Rows from block 5 of a small CTC audio transcriber, named by matrix and row number. Rows with one number belong to one neuron. Each number is 500 + 25 x the weight over its row's rms, rounded and kept within 0 to 999. All counts start at 0. Numbers have three digits each.
After each neuron's rows are labels from the 100 clips, of 14848, where the neuron reaches its highest value: "responds to" is what is common among them. Only what is clearly more common there than usual is listed. The data: short read English sentences (LibriTTS-R). In brackets: how many of the 100, against the usual share in percent.
# fc1: MLP up (model.blocks.5.mlp.fc1.weight, 640x160), inputs 0-53
# fc2: MLP down (model.blocks.5.mlp.fc2.weight, 160x640, transposed), outputs 0-53

fc1.536:486497555476510464555463458507503512491507481553482530473531524504477456454484519523510504513528509470496474504416530477508508512527511473494517529503505524544480
fc2.536:518515462524459559506518524472521507508506504467477508536507499471526497525505505506478437495560496502510507527468487463517504463510496494508506483456523504534506
responds to: the word "him" (61 vs 3.8)

fc1.44:519520477515480482510445498516517513528509514499527480502439558518509506490500503489497536497497519508506515498486511542482516501464502463485547470518508493485524
fc2.44:491534488500521473547511493493469513509520483466475496497541497474483520495514543522488541481463472488492515517473548474486501511531508475463436514492509499494505
responds to: the word "have" (56 vs 4.1); the word "of" (38 vs 9.8)

fc1.47:506504503476459518536476537485484556486519543479463515496501496472538503512496492482487533463530522524487537500502458506489539521513498478476506487533469513515475
fc2.47:486493490501504483496492585536515514551518497508505478481498517502491461470510488468461457517529506461521448510523514476470456501526483498516498432462515506450518
responds to: the word "was" (25 vs 9.8)

fc1.376:527492533461505511491505511525499529454490526531473497511527530497469491464477493500509527528504523508486467492484487435537490458517501502487513502463512511451525
fc2.376:464525442452485518502521542491511528523511495524493544529484455501505530511537501514511479535557504502500502470475457506486479521478480495521497505506508500547451
responds to: the word "him" (42 vs 3.8)

fc1.211:489514505532495464545499435523498458517504493544505473533478473510539478502520472516508496516502502535500468471510504515515473464490524498467501469486477490506500
fc2.211:461491504494511535445518546512488461533451515508526555485500482448502530494475493502497511454466502498518492538486485508473525522490524523497472478538482473513535
responds to: the word "and" (50 vs 10.2)

fc1.53:548496519531484517507532472519524517490481521468492546476518517489508464507496452505502535511487447518520512444493514493535473491482489528473495509521479549509455
fc2.53:460483464519510485528524498508457465464439491523498496485479482468501466490525531523479501522500506484484499522536494494512514548496496482523466531488550489508503
responds to: the word "replied" (48 vs 0.8)

fc1.261:474494526535466491472554482480486479456522466480478485494525476497516539551504513468484454487510458505543481481475472487477492496548516531511512499453495476467463
fc2.261:492509502477524520535500503508500499469502519487542487452491503491460526483509558533489471504518477496472559532491488521500499486482519519483505517497479484558478
responds to: the word "know" (59 vs 2.4); the word "you" (54 vs 14.4)

fc1.541:469484491522491525482523526491500505553519487532533517518480518532463515501500499502521463506526496482500544516467542478506485501505498478504527530503519495504530
fc2.541:537495496503490481495527516486495496515514547494471483472440515511502501535494513525513529538496496480482502444488531465498452474518497502504507507500545482527509
responds to: the word "with" (52 vs 3.2)

fc1.476:482494503528502449501496524493470474456442465500490479525489485491483555453463471480503481535500551472504492515506473500500498531479510518513457489467526501500490
fc2.476:488487524502499519496532504467468537500534529412502521477486501444472513474480527510531528491544525497490483519487528487497505501452520447456515484504494470499559
responds to: the word "all" (47 vs 3.5)

fc1.448:488479506465528484528468498486515543514486505523460491519477512454505481479559495480488486482517518514479475465487478519507486500522520505494473505441539476471502
fc2.448:543538466505451513479560480506475518512548493494476506510523496526435488492463503523452482502488462516561523506551527529521516501483489503531516509539474465505496
responds to: the word "in" (27 vs 6.7)

fc1.430:495510484493515497532543480541516485512503520507481452514458483464502538525499499549523470443465527472499478490490523495478496532493507475521475481466496518536490
fc2.430:484497542460521509449482486480523538482502513455486499506464493519517501476477497436517515502542475507486513497510493508537511512476510514446521499512499494440502
responds to: the word "the" (70 vs 24.9)

fc1.592:538505496531491520478523505471495496489453492495496512524468512494522491483512473537488461483551513475507561461490502449518505471522483504546451514512447520504506
fc2.592:494524544482507493489442456490495480480515524516519502458483501477500513470504459498466469523456495492509470523489493492513521567519511480483496516478497536551499
responds to: the word "the" (58 vs 24.9)

fc1.356:463467492520467463468508540486457517519510493525499466488503498522508508524459509483495469490526534508518496501504496488503551455512460510527565495512543513486519
fc2.356:479498533512532513478495491497508509428475485506500504526550499480513479499514504539518503512488529536474484482486505490519501519541503482502498462503506486532497
responds to: the word "you" (39 vs 14.4); the word "do" (28 vs 4.1)

fc1.78:486515484476469517464494476542480485480467520516497482478497486530452526513537491501505533444538501537507522504462531543538485515566475521495515497516455532483493
fc2.78:540489518513488511502502524476488495492515514473534504506476500544500520492513487511500506505527497505489477515542485504448469494503490488545507488515555519533459
responds to: the word "never" (29 vs 1.2)

fc1.353:503502529506476525541462497536496524525492480515511538451468519463556535506508509548533477529486519497503505518497479497516484482485481554507492483458436496497487
fc2.353:534495502521512495471525502491471498483525473500484482496461481509514501537481530502459510446472505478512458493482505493480452488475526468466466484509507512523488
responds to: the word "what" (30 vs 4.9); the word "but" (28 vs 4.8)

fc1.126:504493432512525513487534495524530504473476498466488471488531536514503489488482497494552497502539496496538524512519503504510498410487484533480526534432486478498470
fc2.126:467464498515488538544502495491454500498464484508483496489462487513478541462499502449434526458502498507502485522511481515526514498472525481510501468527569520513488
responds to: the word "all" (60 vs 3.5)

fc1.585:491529537506512470457524502528510453453463517507475412488486530523480521527530541485461535489524504499522508526494495502505490452489477465507522482513486528540490
fc2.585:510461498500517518495492536484491518480491521505486518485507473468500506520485494562526484469466511500474511484493498476522458500513518551514511484480490479491521
responds to: the word "you" (34 vs 14.4)

fc1.530:518481513493511502506492499514531503484459512474550478496528524515467499482480511495520498483486473486521572502546524524522508483535439531519498506494485450500513
fc2.530:496481471505514497512542531563458499479518512542476485535487505551506507530462478482484496478475545502474487485456487503481467517503521513504479499479515540513513
responds to: the word "the" (62 vs 24.9)

fc1.125:515482515514491495495513461518470491472510523524510498488499476510490485547471514488486526500439529516481477464500525507492439439492493489488536486489554482498537
fc2.125:478493499497517494512476528472448528504465470501483543492507491521497452500481501491495506495529492462470469533491510516494548486486494495519529523559525496479491
responds to: the word "she" (29 vs 5.5); the word "chapter" (25 vs 0.4)

fc1.344:508446533470486528472519553524509526505477476496486472503539473471420523537462491487512494509489454519501500518508490515524479492528503510518517518512531510478483
fc2.344:523526494492533500498489449485481488476533478446517541527486493482545426444471494459473501503499504525522539527516493498501555508486502531529476455473457512499482
responds to: the word "in" (30 vs 6.7)

fc1.112:479515469530493474502505523531476513531488511515485480507520501451469537465519536500557468512455507516463530440506476506526471505486496488468480448522498531498526
fc2.112:501525523513491445523495536532500542529476474489503512467495464528507495528489516503541503524519481479494464525525505457523512518473449509474543516533510486488480
responds to: voice: female (81 vs 53.9)

fc1.196:514511516499468541498496460528529540491499525495560483523520526495519493528503545504513498505508500457465537510516518456545519524453503568514475506475542492511542
fc2.196:478504438512554513507474480510490535512507461509480522512471479539490542463519490490483512493486531507509480522469499515519487504530475456494476438505517494509481
responds to: the word "she" (36 vs 5.5)

fc1.535:500473484483536460528485551491507512473536494489494478490474500490519521532506488538438523461527517494502470482472488515488506549481496454541470475521470542459512
fc2.535:536516529499475547504532460525493498496464509540478507514486530485484468487489515462485549502519498488492495499501504525514509505469497486461515485505490504475510
responds to: the word "him" (34 vs 3.8); the word "it" (34 vs 12.5)

fc1.273:554537496478520449507511511494488492502556525488556522511487503490492529482499502481486475479504524475497492537545523515490494475464559438530541513495522507523524
fc2.273:521492486508519448499489499524564533534522488504500480496492528462454514517541519474499512493517500489515500421510496493490500483501518506466492457470462499457485
responds to: the word "he" (54 vs 11)

fc1.305:498479494485484491506546543541518497517452522503491503457456524506478506499531502421483460482446497498495508520484542512514539500531503485488501493515503501500491
fc2.305:520520511473516490500508417490513509509545451507472508513480468464528504489475455513529497527503460519511507449462481499526500440523504525497518504483516510491542
responds to: the word "he" (29 vs 11)

fc1.510:482524517446507542513508476511476496473479507492472548535519520484518499510496467501495498497474498465482497518520487510515500477543534503514498495458466547520523
fc2.510:512509472552456452480494510523476476490512504491518568507545519507476456488519496454493517509500507498513565496537565490472504489491459489477469508491516486535475
responds to: the word "was" (49 vs 9.8); the word "it" (35 vs 12.5)

fc1.315:456459483514533497505515525486536531495507502476500526470559492540516496523444514471525496451494505503495477465496525485541510472494500501480492515503522519504463
fc2.315:472509483492535456519498473508469474477459500533490492514520508465482492533489502485541566516506540493491512499504491533493472551482526497533552482513526486472492
responds to: the word "replied" (25 vs 0.8)

fc1.48:481497484560496503541528488521493520532507514501448480444518514474466480487475553500539454480492451525513509507516501525489474504470550480525508523511502494502497
fc2.48:535480506486484465499538510526457481496500471495554504549511475517529475495533451502502535544516474482485525487486528497531516510516492490498536496495492443488494
responds to: the word "and" (33 vs 10.2); the word "she" (29 vs 5.5)

fc1.59:501499540464515454516506520456518511482503491493508533526457507510466508500483518493490483468487505518477494446506500489513557435517507466485527492492490509484501
fc2.59:506493463491500509477496516516516493551517490502473494500503493489530461492506488507502529512518486511550576492496497470541493519482485505534466538468493500495504
responds to: voice: male (76 vs 46.1); the word "is" (49 vs 8.2)

fc1.450:466517516548498453489470484480505459474526506525521469504526538472498465517487504482473543504484496487507508485430519526449507479507530498492585472483485458505501
fc2.450:480508471521483493497504553457487516480471493502511487518507512527472456495508487552509491459499524510490493475538539512500483420488516505506521502525486482502433
responds to: the word "was" (26 vs 9.8)

fc1.520:527459515522515515511557483520499502500459458536505521512483497414536490486440555497487516513499523495461475496499471528479496448468521512547499481478516467504505
fc2.520:470562509503505512458440535470508461503473551487484486509469501522517558487524474525477479515525442480511517498550507467490557533496478470496501500501509498489495
responds to: the word "never" (31 vs 1.2)

fc1.600:534517506466530517499510499502485492499440516529461520482530540530482572508486486543506510509502455532501501487485513497500482501484458491517482470535497488499497
fc2.600:468569500462470490504467483462532526498526458494513495497461494462514493477483519497490505511526521508533500512510513485488469551536495510505516510463516537548487
responds to: the word "there" (32 vs 2.8)

fc1.410:464472510499449458454511506486492537500458494517461515477503491489494495571482533468540503502504514482517513514513535516506519486501489522499506484466493508500531
fc2.410:475509470492507538488463472539461496504526486485513501477518541523518499466483449522446489478484551518474519521499505514509490531496481513500518514470493503560485
responds to: the word "in" (38 vs 6.7)

fc1.382:532459470504501498506484500526494488507511532510480577475512484495546532428474463467508526488477487517469544511493512571480482472515522498479515503465508491492478
fc2.382:510486490527510480537489525462482477518453442481534457527477487496476506440571524499494491503518477476508511568507483426506475487482516557515510463496485480498501
responds to: the word "the" (59 vs 24.9); the word "of" (26 vs 9.8)

fc1.554:469500520505535533495461530469498508512520524501515482490475544510517475503481519537506525496485446484513491546510519478503503514515499479489513488460517505496536
fc2.554:504495505488501514529505506511461511499463459543471486520514473510501492481553501490487483529515498545472477483452516514499518507505522482487490523481480473504488
responds to: the word "you" (44 vs 14.4)

fc1.247:510484503509489460510530510534509492474509487523469527483515505453526475518520515495527486472505515474486517482521523494511510510475484476471482499477536502530537
fc2.247:497545478489512460449487487502486488485491480534486473518496466537516491535499500520510533536524506520550468512513535469520468471523562529497503525523479466501486
responds to: the word "he" (49 vs 11)

fc1.583:478465517500480530464506449486498546515504498529563483519494443473540500491519505498505445483482484453503488483513511468527535506511481524499514525471513484526455
fc2.583:473527521536541461501493496512532476489498533449423510493522519483489506543511505481504507533493488476517487542485491553451476520487498487508469509545550459493510
responds to: the word "said" (50 vs 6.3); the word "he" (44 vs 11)

fc1.544:499515544465468512506490475477532522533494478500560522525535478486500518477529563509509509495462495517488475521515496482512528485506553505495528478521525496477486
fc2.544:515518500496500503502479533524487513459482489486469533510483539541497461482502499492512489536506515495492515515463509463461464543519518495559529480472461496476535
responds to: voice: female (81 vs 53.9); the word "him" (25 vs 3.8)

fc1.595:478478470502500458482505492484492509516470508494484514493491544460506503515508493512494471481527504470452482501485532529473551464578481472495490493555514537508487
fc2.595:504517491472489499513491497530502486501546498472510464477511472489471487483525444539506515502483532539504497510483527491558459484447514505456511510502483484509518
responds to: the word "i" (73 vs 18.3)

fc1.621:465514522489515542489523533487531481476499482484529500519496501532503509487536478508486470464522526453494505497495495504495488487491501452492539568517485502512526
fc2.621:480507481490503501494499546497521531431486484458477506500512502481537498489492539455448516533482504528515554528508487527487466484534504556517520474468499513511513
responds to: the word "know" (55 vs 2.4); the word "i" (39 vs 18.3)

fc1.521:533495516497477540505543494462475506487467513543522438482527492496501509483504482543488457513496501545521526514480549505457497523516490495484522514462526489467519
fc2.521:492535509488492441525498486533463512498537478495500544502490517544513489491489486492474492500496493472480524481480432444523496494521503541466535440494536518499486
responds to: voice: male (76 vs 46.1)

fc1.33:502494514493490542471475522464448508508520509524500477489546490495481522490463521501481535519507515516509479470502462524551468469511476483490529473537509536481542
fc2.33:490438516506523494527516493502569492486531494464514536496500531491465505479513523462511496484537478429501512508482472515488514482462483483507485488527513472508522
responds to: the word "to" (34 vs 14.6)

fc1.349:536480534496482498490471519471506527519455515477475483480529428533509491512464494431504486490535505510492501540513514485487538492532498498517534484499538529534487
fc2.349:471523525494452466509514493494485534526503508490504496500545498516408497489491483529519480474485504446566527488518526496494565517516473490538471512502505495521535
responds to: the word "be" (48 vs 4.5)

fc1.576:520478482520512519518483473499470546522502461500507491524485501504534446491493515498479472523503483501507541492465493533469501499486540457505484479499463537529481
fc2.576:468528526503483430530533510570503481476470554555493525487498475465496517475481514497520552512493514470492500517512511486496524495475487540463489496480515496481504
responds to: the word "of" (36 vs 9.8)

fc1.637:521480500502484482540483460510485491541503496467472498459497521473495532538494501446452551510497505496479472520499495486533470461492499541460485473505520528507494
fc2.637:535497514517494487459495507491562502499542488502509459541478459513550496498523511539538473493498460477518562474518510554506534498466483476521529533496468478464497
responds to: voice: female (84 vs 53.9)

fc1.506:519478490510491541516513463503499475510513531517500501530500457510477519524454445519470494502489526503520474522520558533520498485500489507496494487462440497489529
fc2.506:504509479533492456520529532468511519489489461537513513480534516493512456484511498480500515531456463458517536486474470442527459514503504535488511473535522476502502
responds to: the word "of" (26 vs 9.8)

fc1.370:514509510487519512515490544512525453528502446478481538438515467450516509475477542518508463521462513464491540523510521504542542485486487515490508515469475505461510
fc2.370:448491518487477502456501428505497488529478481488526479450513498534513483507493487483512496510475517470495453464548477526505464514497492467509488500518484474484520
responds to: the word "replied" (30 vs 0.8)

fc1.632:518495491492478516548477481451551490451515510497534500527504496529528506531504522484488506529507514525500491519512517506506466487512469507464495504534531505492509
fc2.632:499485495514540514502507530519545500527502514524483536524542485484471507486525481551502463495516501543460523511456549448466489515463552480544489512495457475524515
responds to: the word "to" (43 vs 14.6)

fc1.452:497463452491472508521495492495490461549487473523453484525471510514522516511504547529475506465547514489492513492489487481515528490472498506513538492459478510477519
fc2.452:447529539465544501517494485474505463507441573515481505473530482469515472533506482484510481518539492490498493499518531523501488496543493481503462491491578515501486
responds to: voice: female (98 vs 53.9); the word "you" (46 vs 14.4)

fc1.292:485543516510465475467474551498509528476488487511490469501518494502484519488453476507523429511500507481509495474547499494541515493491523510522502490457516532460510
fc2.292:542484514493556469488474474475532508528475487487511501515523517459478501513500530486541523442506506467494486472522525501511545496517456504468508505474518475520534
responds to: the word "i" (63 vs 18.3)

fc1.267:516515498541486486505512464522563485530514462501507477517486518459519458537476484520511459500535521535490505494452505519512454527472507492511536494470500514515522
fc2.267:497493517469503454519470515544518448484505545534492518536521476521497499496501510461518532503459493469511520513478493503477484505469481471522510515485547506489479
responds to: the word "was" (58 vs 9.8); the word "the" (51 vs 24.9)

fc1.459:525509492508488511525486480500531478522494510460490481478498470540482501483513521512481465498511514510453482483503460521489504497497521513557477516512452516499477
fc2.459:519475545499533482532494483487547483466509463529511494495502530513534452475511525497466498520490535518490489459546495503461497514474460469510501481493463465523513
responds to: the word "he" (29 vs 11)

fc1.99:514487473514528460479484507487498484484492512482445489479441523519518521521492473510512499486528473499510461445528500498476548473491484478488516529498483510497518
fc2.99:479497515473507480500492508531480519501512532506493521493531520538535489487504572496518469462474527529447508496494488506499468547493496487540490491486505479519485
responds to: the word "she" (42 vs 5.5)

fc1.588:485516512508485499488512519501505540461433545515488513505558479507530544470469494513493490504459528461500503546494519491520481531502496468533529520473518512537533
fc2.588:516501470516479445514527449543472462474536498530505512528447507488512482471513491509506515454553486520470464458466489517504494464510541535478501512487485510516549
responds to: the word "you" (53 vs 14.4)

fc1.140:521490480508506555476492521535456500491513487525492517521480479473566498516502501463520515462503521504478493471514506522491497532517507480499516512489495475519491
fc2.140:481444475467517500499482472483535516501485542507544503474517501501426471507501532534436483511510477520519482493513496475490502489497479490497546458499480469492459
responds to: the word "there" (36 vs 2.8)

fc1.317:509492508484492510515481526492501485539498530504490504506478490521498532523482465493501486488502531499494470480487496497516491512501470493469462477455496526549517
fc2.317:516461512527479483528468486520502541508501473460516508459524476501528457492522514474484482501495504488526494499546478488542518470465539489530503494512489479470455
responds to: the word "let" (32 vs 1.1); the word "me" (25 vs 4.7)

fc1.611:483480478507431533525485502538544517463499504520459464491514509474478497506545509472482484485539482523519476502491492536534509502456501503530507521473561499503479
fc2.611:542475456495510507476491486510514485544502505503548523520504483542497478499488491514504486469539530458445541513413532491501503498540501508485488487507500530491523
responds to: the word "he" (27 vs 11)

fc1.107:511523510515494551543501526476517521489495483517501556509518501532470504519475544487495466512521455515494510512516492495482521438519503505464527489480522510522539
fc2.107:514451520531500532487530515562530538527490517475510488502482458482534454527517518506495480504521471495496490526505498476489494508504492449515495460543496466509490
responds to: the word "to" (77 vs 14.6)

fc1.280:505552501496483525497496481501498503506491497538515525532532509465505500485521527444505557482498493488561481484479493509531531554537475500517540551470532473504502
fc2.280:540507534500511476480464518471493478466502496487535485490494463509463519499471536504512510547512499532550507516509545469503450468460505508452468499503512538492520
responds to: voice: female (85 vs 53.9)

fc1.366:537560481493487512522544447489488443522512528483474458520489507492495503512508489474502468529448516501473526519490474521526550458502496516506539474510479475490494
fc2.366:496489488457544517500494498547532554490499544492499463511470470501474491479458496496527498494501504480497447459509520493537498551491544494479518493578506551506471
responds to: the word "the" (55 vs 24.9)

fc1.598:498561463486523482524496471505499506576477530487469518537544499573469510503495522510516492489512464498468507504505497512524532530451506526482544466516512527521487
fc2.598:512496513507490535505535505495529504492491475478514510487469495484518493441480505497484482440497545462508473532499508456465498538504504475526490503490474490504516
responds to: voice: female (82 vs 53.9)

fc1.533:435495538470475489481517501457479492536512475485496466483460521470515494503500458482508467468527461485479503523499465528498458492538547482473500489503480512502495
fc2.533:519492462514544539497474496486516550450494497490547509494551507481500471494486501492487478475483502477487511493520510474461529514543465472512504466474492460505490
responds to: the word "the" (56 vs 24.9); the word "to" (38 vs 14.6)

fc1.155:496495524471522504518552501535481481474520504526529488500505499517493531488487518488501496490470540487469520551476476514549507500524461519517500489520466465499509
fc2.155:478530504515480504521469527482484530518480495479484500475476443492518489569503445498521524507499468498503523529470562505488492500516527529454488546494496518517492
responds to: the word "at" (28 vs 4.2); the word "looked" (25 vs 0.9)

fc1.380:462476510576517509542519520490519480476497516507522486533548523537484500525475485454530470421458480459534502518491470513488472501514513486488492507499514501506452
fc2.380:509504504424519487503494531542467490480501544471484500453502479485528507496498555524459489529509495512499516485490504532493569509489524507487470500491489478529489
responds to: the word "know" (32 vs 2.4); the word "no" (28 vs 3.2)

fc1.407:494525486522539464502532472471471499484489539496505486417499477462522474504504489459463499534508521512485515494492520495515491525523501554515497462474460467497474
fc2.407:514480522491526507539514478520484484492530489497467499477499494527512519508553515469477464491544523475481478514508483492491530495481498468509557494484490491504488
responds to: the word "i" (39 vs 18.3)

fc1.179:518478504460485530506490529500542525496494510497517481563475500500502497489515524481525471432543527492486501515531480502504487511492470464496543476478479524536541
fc2.179:514521483488504512492496458488485506488467467483459480466491467470498499474512517525485486478455508524486544505468505529494498494491498527537475465542501513496489
responds to: the word "never" (27 vs 1.2)

fc1.509:510497492482502499521506528486498484498479455527525518497494508468441501477466512463509476486493453479504491493523474514525483498556524527566496460492511468473545
fc2.509:511497488496494496482531506482505470526517528475475482495511455503534514477482462519486546555498556542512522489505511482511504494461481509468527518557501542538536
responds to: the word "was" (26 vs 9.8)

fc1.563:495496459525510458522492502485539524482535497507523500502506519532492552522501507536511510497490464523474494533463489505548491514472471517501494522546457483540506
fc2.563:517529534524489484447533513539528520523511486518535524507487512463513445484488481509497499482496470489468474486526515483493530550521523473502547514484515536499508
responds to: the word "was" (27 vs 9.8); the word "of" (25 vs 9.8)

fc1.623:528477474508438489496510451486544513507534462515513517495500486533486464557480492518459488493526502483511520477473495518529522527520493492476522515456528463507571
fc2.623:547486476470534469544510474502513487519493526497477523519515541493484517489502506481534488517493505527507487483453517495501464505522472488522501504461526466486470
responds to: the word "and" (48 vs 10.2)

fc1.40:473510497535523540504484456510506493501503483543525510480476478533538520525460547472516502534482478492484481453476501471526501464486462507517507555460508473487524
fc2.40:497485501529539517512520487499517543454529499498453500523483505454502486535522516483500501511477534508501461534537510503496472509472492521499473557474503531480502
responds to: the word "said" (75 vs 6.3)

fc1.465:498478473450511505529478492535511502483526458501484533516426468488469495503493500493496561489529514489450474488489543503484485443496544492522488521472504491492506
fc2.465:493483480522509477493515525460477472502488502492499475523515522515483467469510513515507421508504517536571527478487502499512495539519472545538506489512513540483506
responds to: the word "of" (26 vs 9.8)

fc1.210:479530477521476483499473496507503483509495511502533508505479538500526524552529503495502496528500518416440527472516541518509498448482528506472511552509524513506511
fc2.210:478509513492523480472472484473471515509494506515508498483525449485527528505524428481526491502498501497519467529519485520489497517501454523510520536459484497485503
responds to: the word "said" (33 vs 6.3)

fc1.440:495475510486503517529494508458514510503503511537518546503455515510460468530524496517524500522514534476487518534510517478519478502484525428477499518509506541550517
fc2.440:464473505498501536493508493490534469488545521478547500521525504515489487534504514491519458508526485517493448537467498535528492503532502516462532504523503510492511
responds to: the word "to" (34 vs 14.6)

fc1.214:509511482536478453506537476459523509517501539499492435516488509484485491518467477501535516541571543510497487494518486482503478491460518505502489541472499484490468
fc2.214:490506513461480538485488509527516495522537463493462520515506489494506531503480492530499492470509486492522522518484466468502542519521488458543465495534499569519523
responds to: the word "the" (50 vs 24.9)

fc1.8:511527539523520511524468531530530478499514478489475548497476517516487507458489519537503529457495520477491503518535498482506523493502470540469533460519504477481467
fc2.8:523445511462489518512539489521484519487502496493532520453503488490512494506510474463446522519514501501492472531485541525509501518499505503526532497487488489523515
responds to: the word "was" (38 vs 9.8); the word "she" (26 vs 5.5)

fc1.232:562490494553520514522535547454545496508518500475465522492509468514516503518496462484491508490482483449496463510501545513497513517485472453449517519512487471497497
fc2.232:489493513491516492487486483519479492459480492522548483473499526476475493490505486476549471509505491510480527506492501521481476500522459508486458514563498511449526
responds to: the word "of" (32 vs 9.8)

fc1.250:543490551506482541500485518479558539477505523505518522537485513494521475563460525518434493489467517495458499492481453483526519486528495490487514492473495495521526
fc2.250:487508488490493448482496496509505476530505484516520500504518461506473516513532474487515471514504481493530502491513505482473501504475484491530511497538515483535430
responds to: voice: male (71 vs 46.1)

fc1.268:505507466460472513506523472496503490494538456497480516502503488482506506549487494494448551534518505489506502507496458514526468523520531469525485521486483513496514
fc2.268:524506525463532505472505469495463509504478487551513498505486537516525506497545524529534500505474518495513475495514516488472502467491456529492505481517529509428518
responds to: the word "he" (37 vs 11)

fc1.434:513454508494482483523485524521510481513513509531489560525507512522462515511532501476493532525506507484476497507501517526491464504472491510462529498535487510486474
fc2.434:472461504518506483508479498493480519502494470493504475535494494500515521505479516544514501469541511520538462554469555475518523459524467491513498511510517514521512
responds to: the word "he" (37 vs 11)

fc1.291:548487488511494488531508533502508481494454491500500489491488466533469495495481503503479490477504532483484482483544460479521539460522517521510491479502573459517474
fc2.291:501515481487494492444497494494522492492506531496497520424492502481532492489457460520508504512475482485481469436468475533455487552497541506485470494467472568524504
responds to: the word "very" (32 vs 1.6); the word "was" (27 vs 9.8)

fc1.120:496477457511477486544514502488476538495440488521494466533531562501485525447477501497526557463484524497482470532512516557444526513515521489500513472529483494511443
fc2.120:513542496515520518506513480533450518496458488495491446505521471509480536520487507505518511469512520515448504480493447496559496511509490497507507482508526523434467
responds to: the word "have" (55 vs 4.1); the word "of" (41 vs 9.8)

fc1.318:539476526500536488494514497490527511506450534431501480474464471488532498522481521432504516545532571486532513478491524502520508479507514495476493487457535511487491
fc2.318:572510526513444497491519492484476533542511528504495549520511500468468480503499496464465456493503515502478513510489506544460490498500535490524486474533538511510489
responds to: voice: male (82 vs 46.1); the word "the" (60 vs 24.9)

fc1.186:518500491554503478502528516500486470467474579495486516517510486462482544464482528555498504485562525523480513553560506519513470522500536517488490477520535468528546
fc2.186:518484466525498512514510516526518545424513451532538493500467519509486491493519504524513553488524520531489505451477480515490482443494523505492518534450535496530466
responds to: the word "what" (27 vs 4.9)

fc1.85:501470493483499524556560522476485538509515497508554485452464532446465491532487479462489481483498501509516490479493553439472515511464492472484501501513522511502509
fc2.85:490530479481505458489466499512534515533533509487487511539531516503520509489490487512512495505510495504464502494519473498488559482516495515536461497518542469539547
responds to: the word "have" (36 vs 4.1); the word "you" (33 vs 14.4); the word "how" (29 vs 2)

fc1.321:479517497491499461490507496532452511509498476500486472532485505474568514494505535508510519538516476490490518527505482476515473527494444506537528501490493507475498
fc2.321:475532491527528475499484450512428530492496499523478476499506499514496528502504531502556464480486498511467445505524494503481501518506492516490542504541476493486512
responds to: the word "with" (41 vs 3.2)

fc1.512:517524496477511484538501514503457496484493520523445509522486512534521489507509495510510511487494526492487528526496504503526514539513493522483502476463518477458500
fc2.512:511511492500483517473515520456479554515494536450516471516493526512482521495461523530560503492485498522517468483504517517503541476459501502529525488511454511529512
responds to: the word "all" (35 vs 3.5)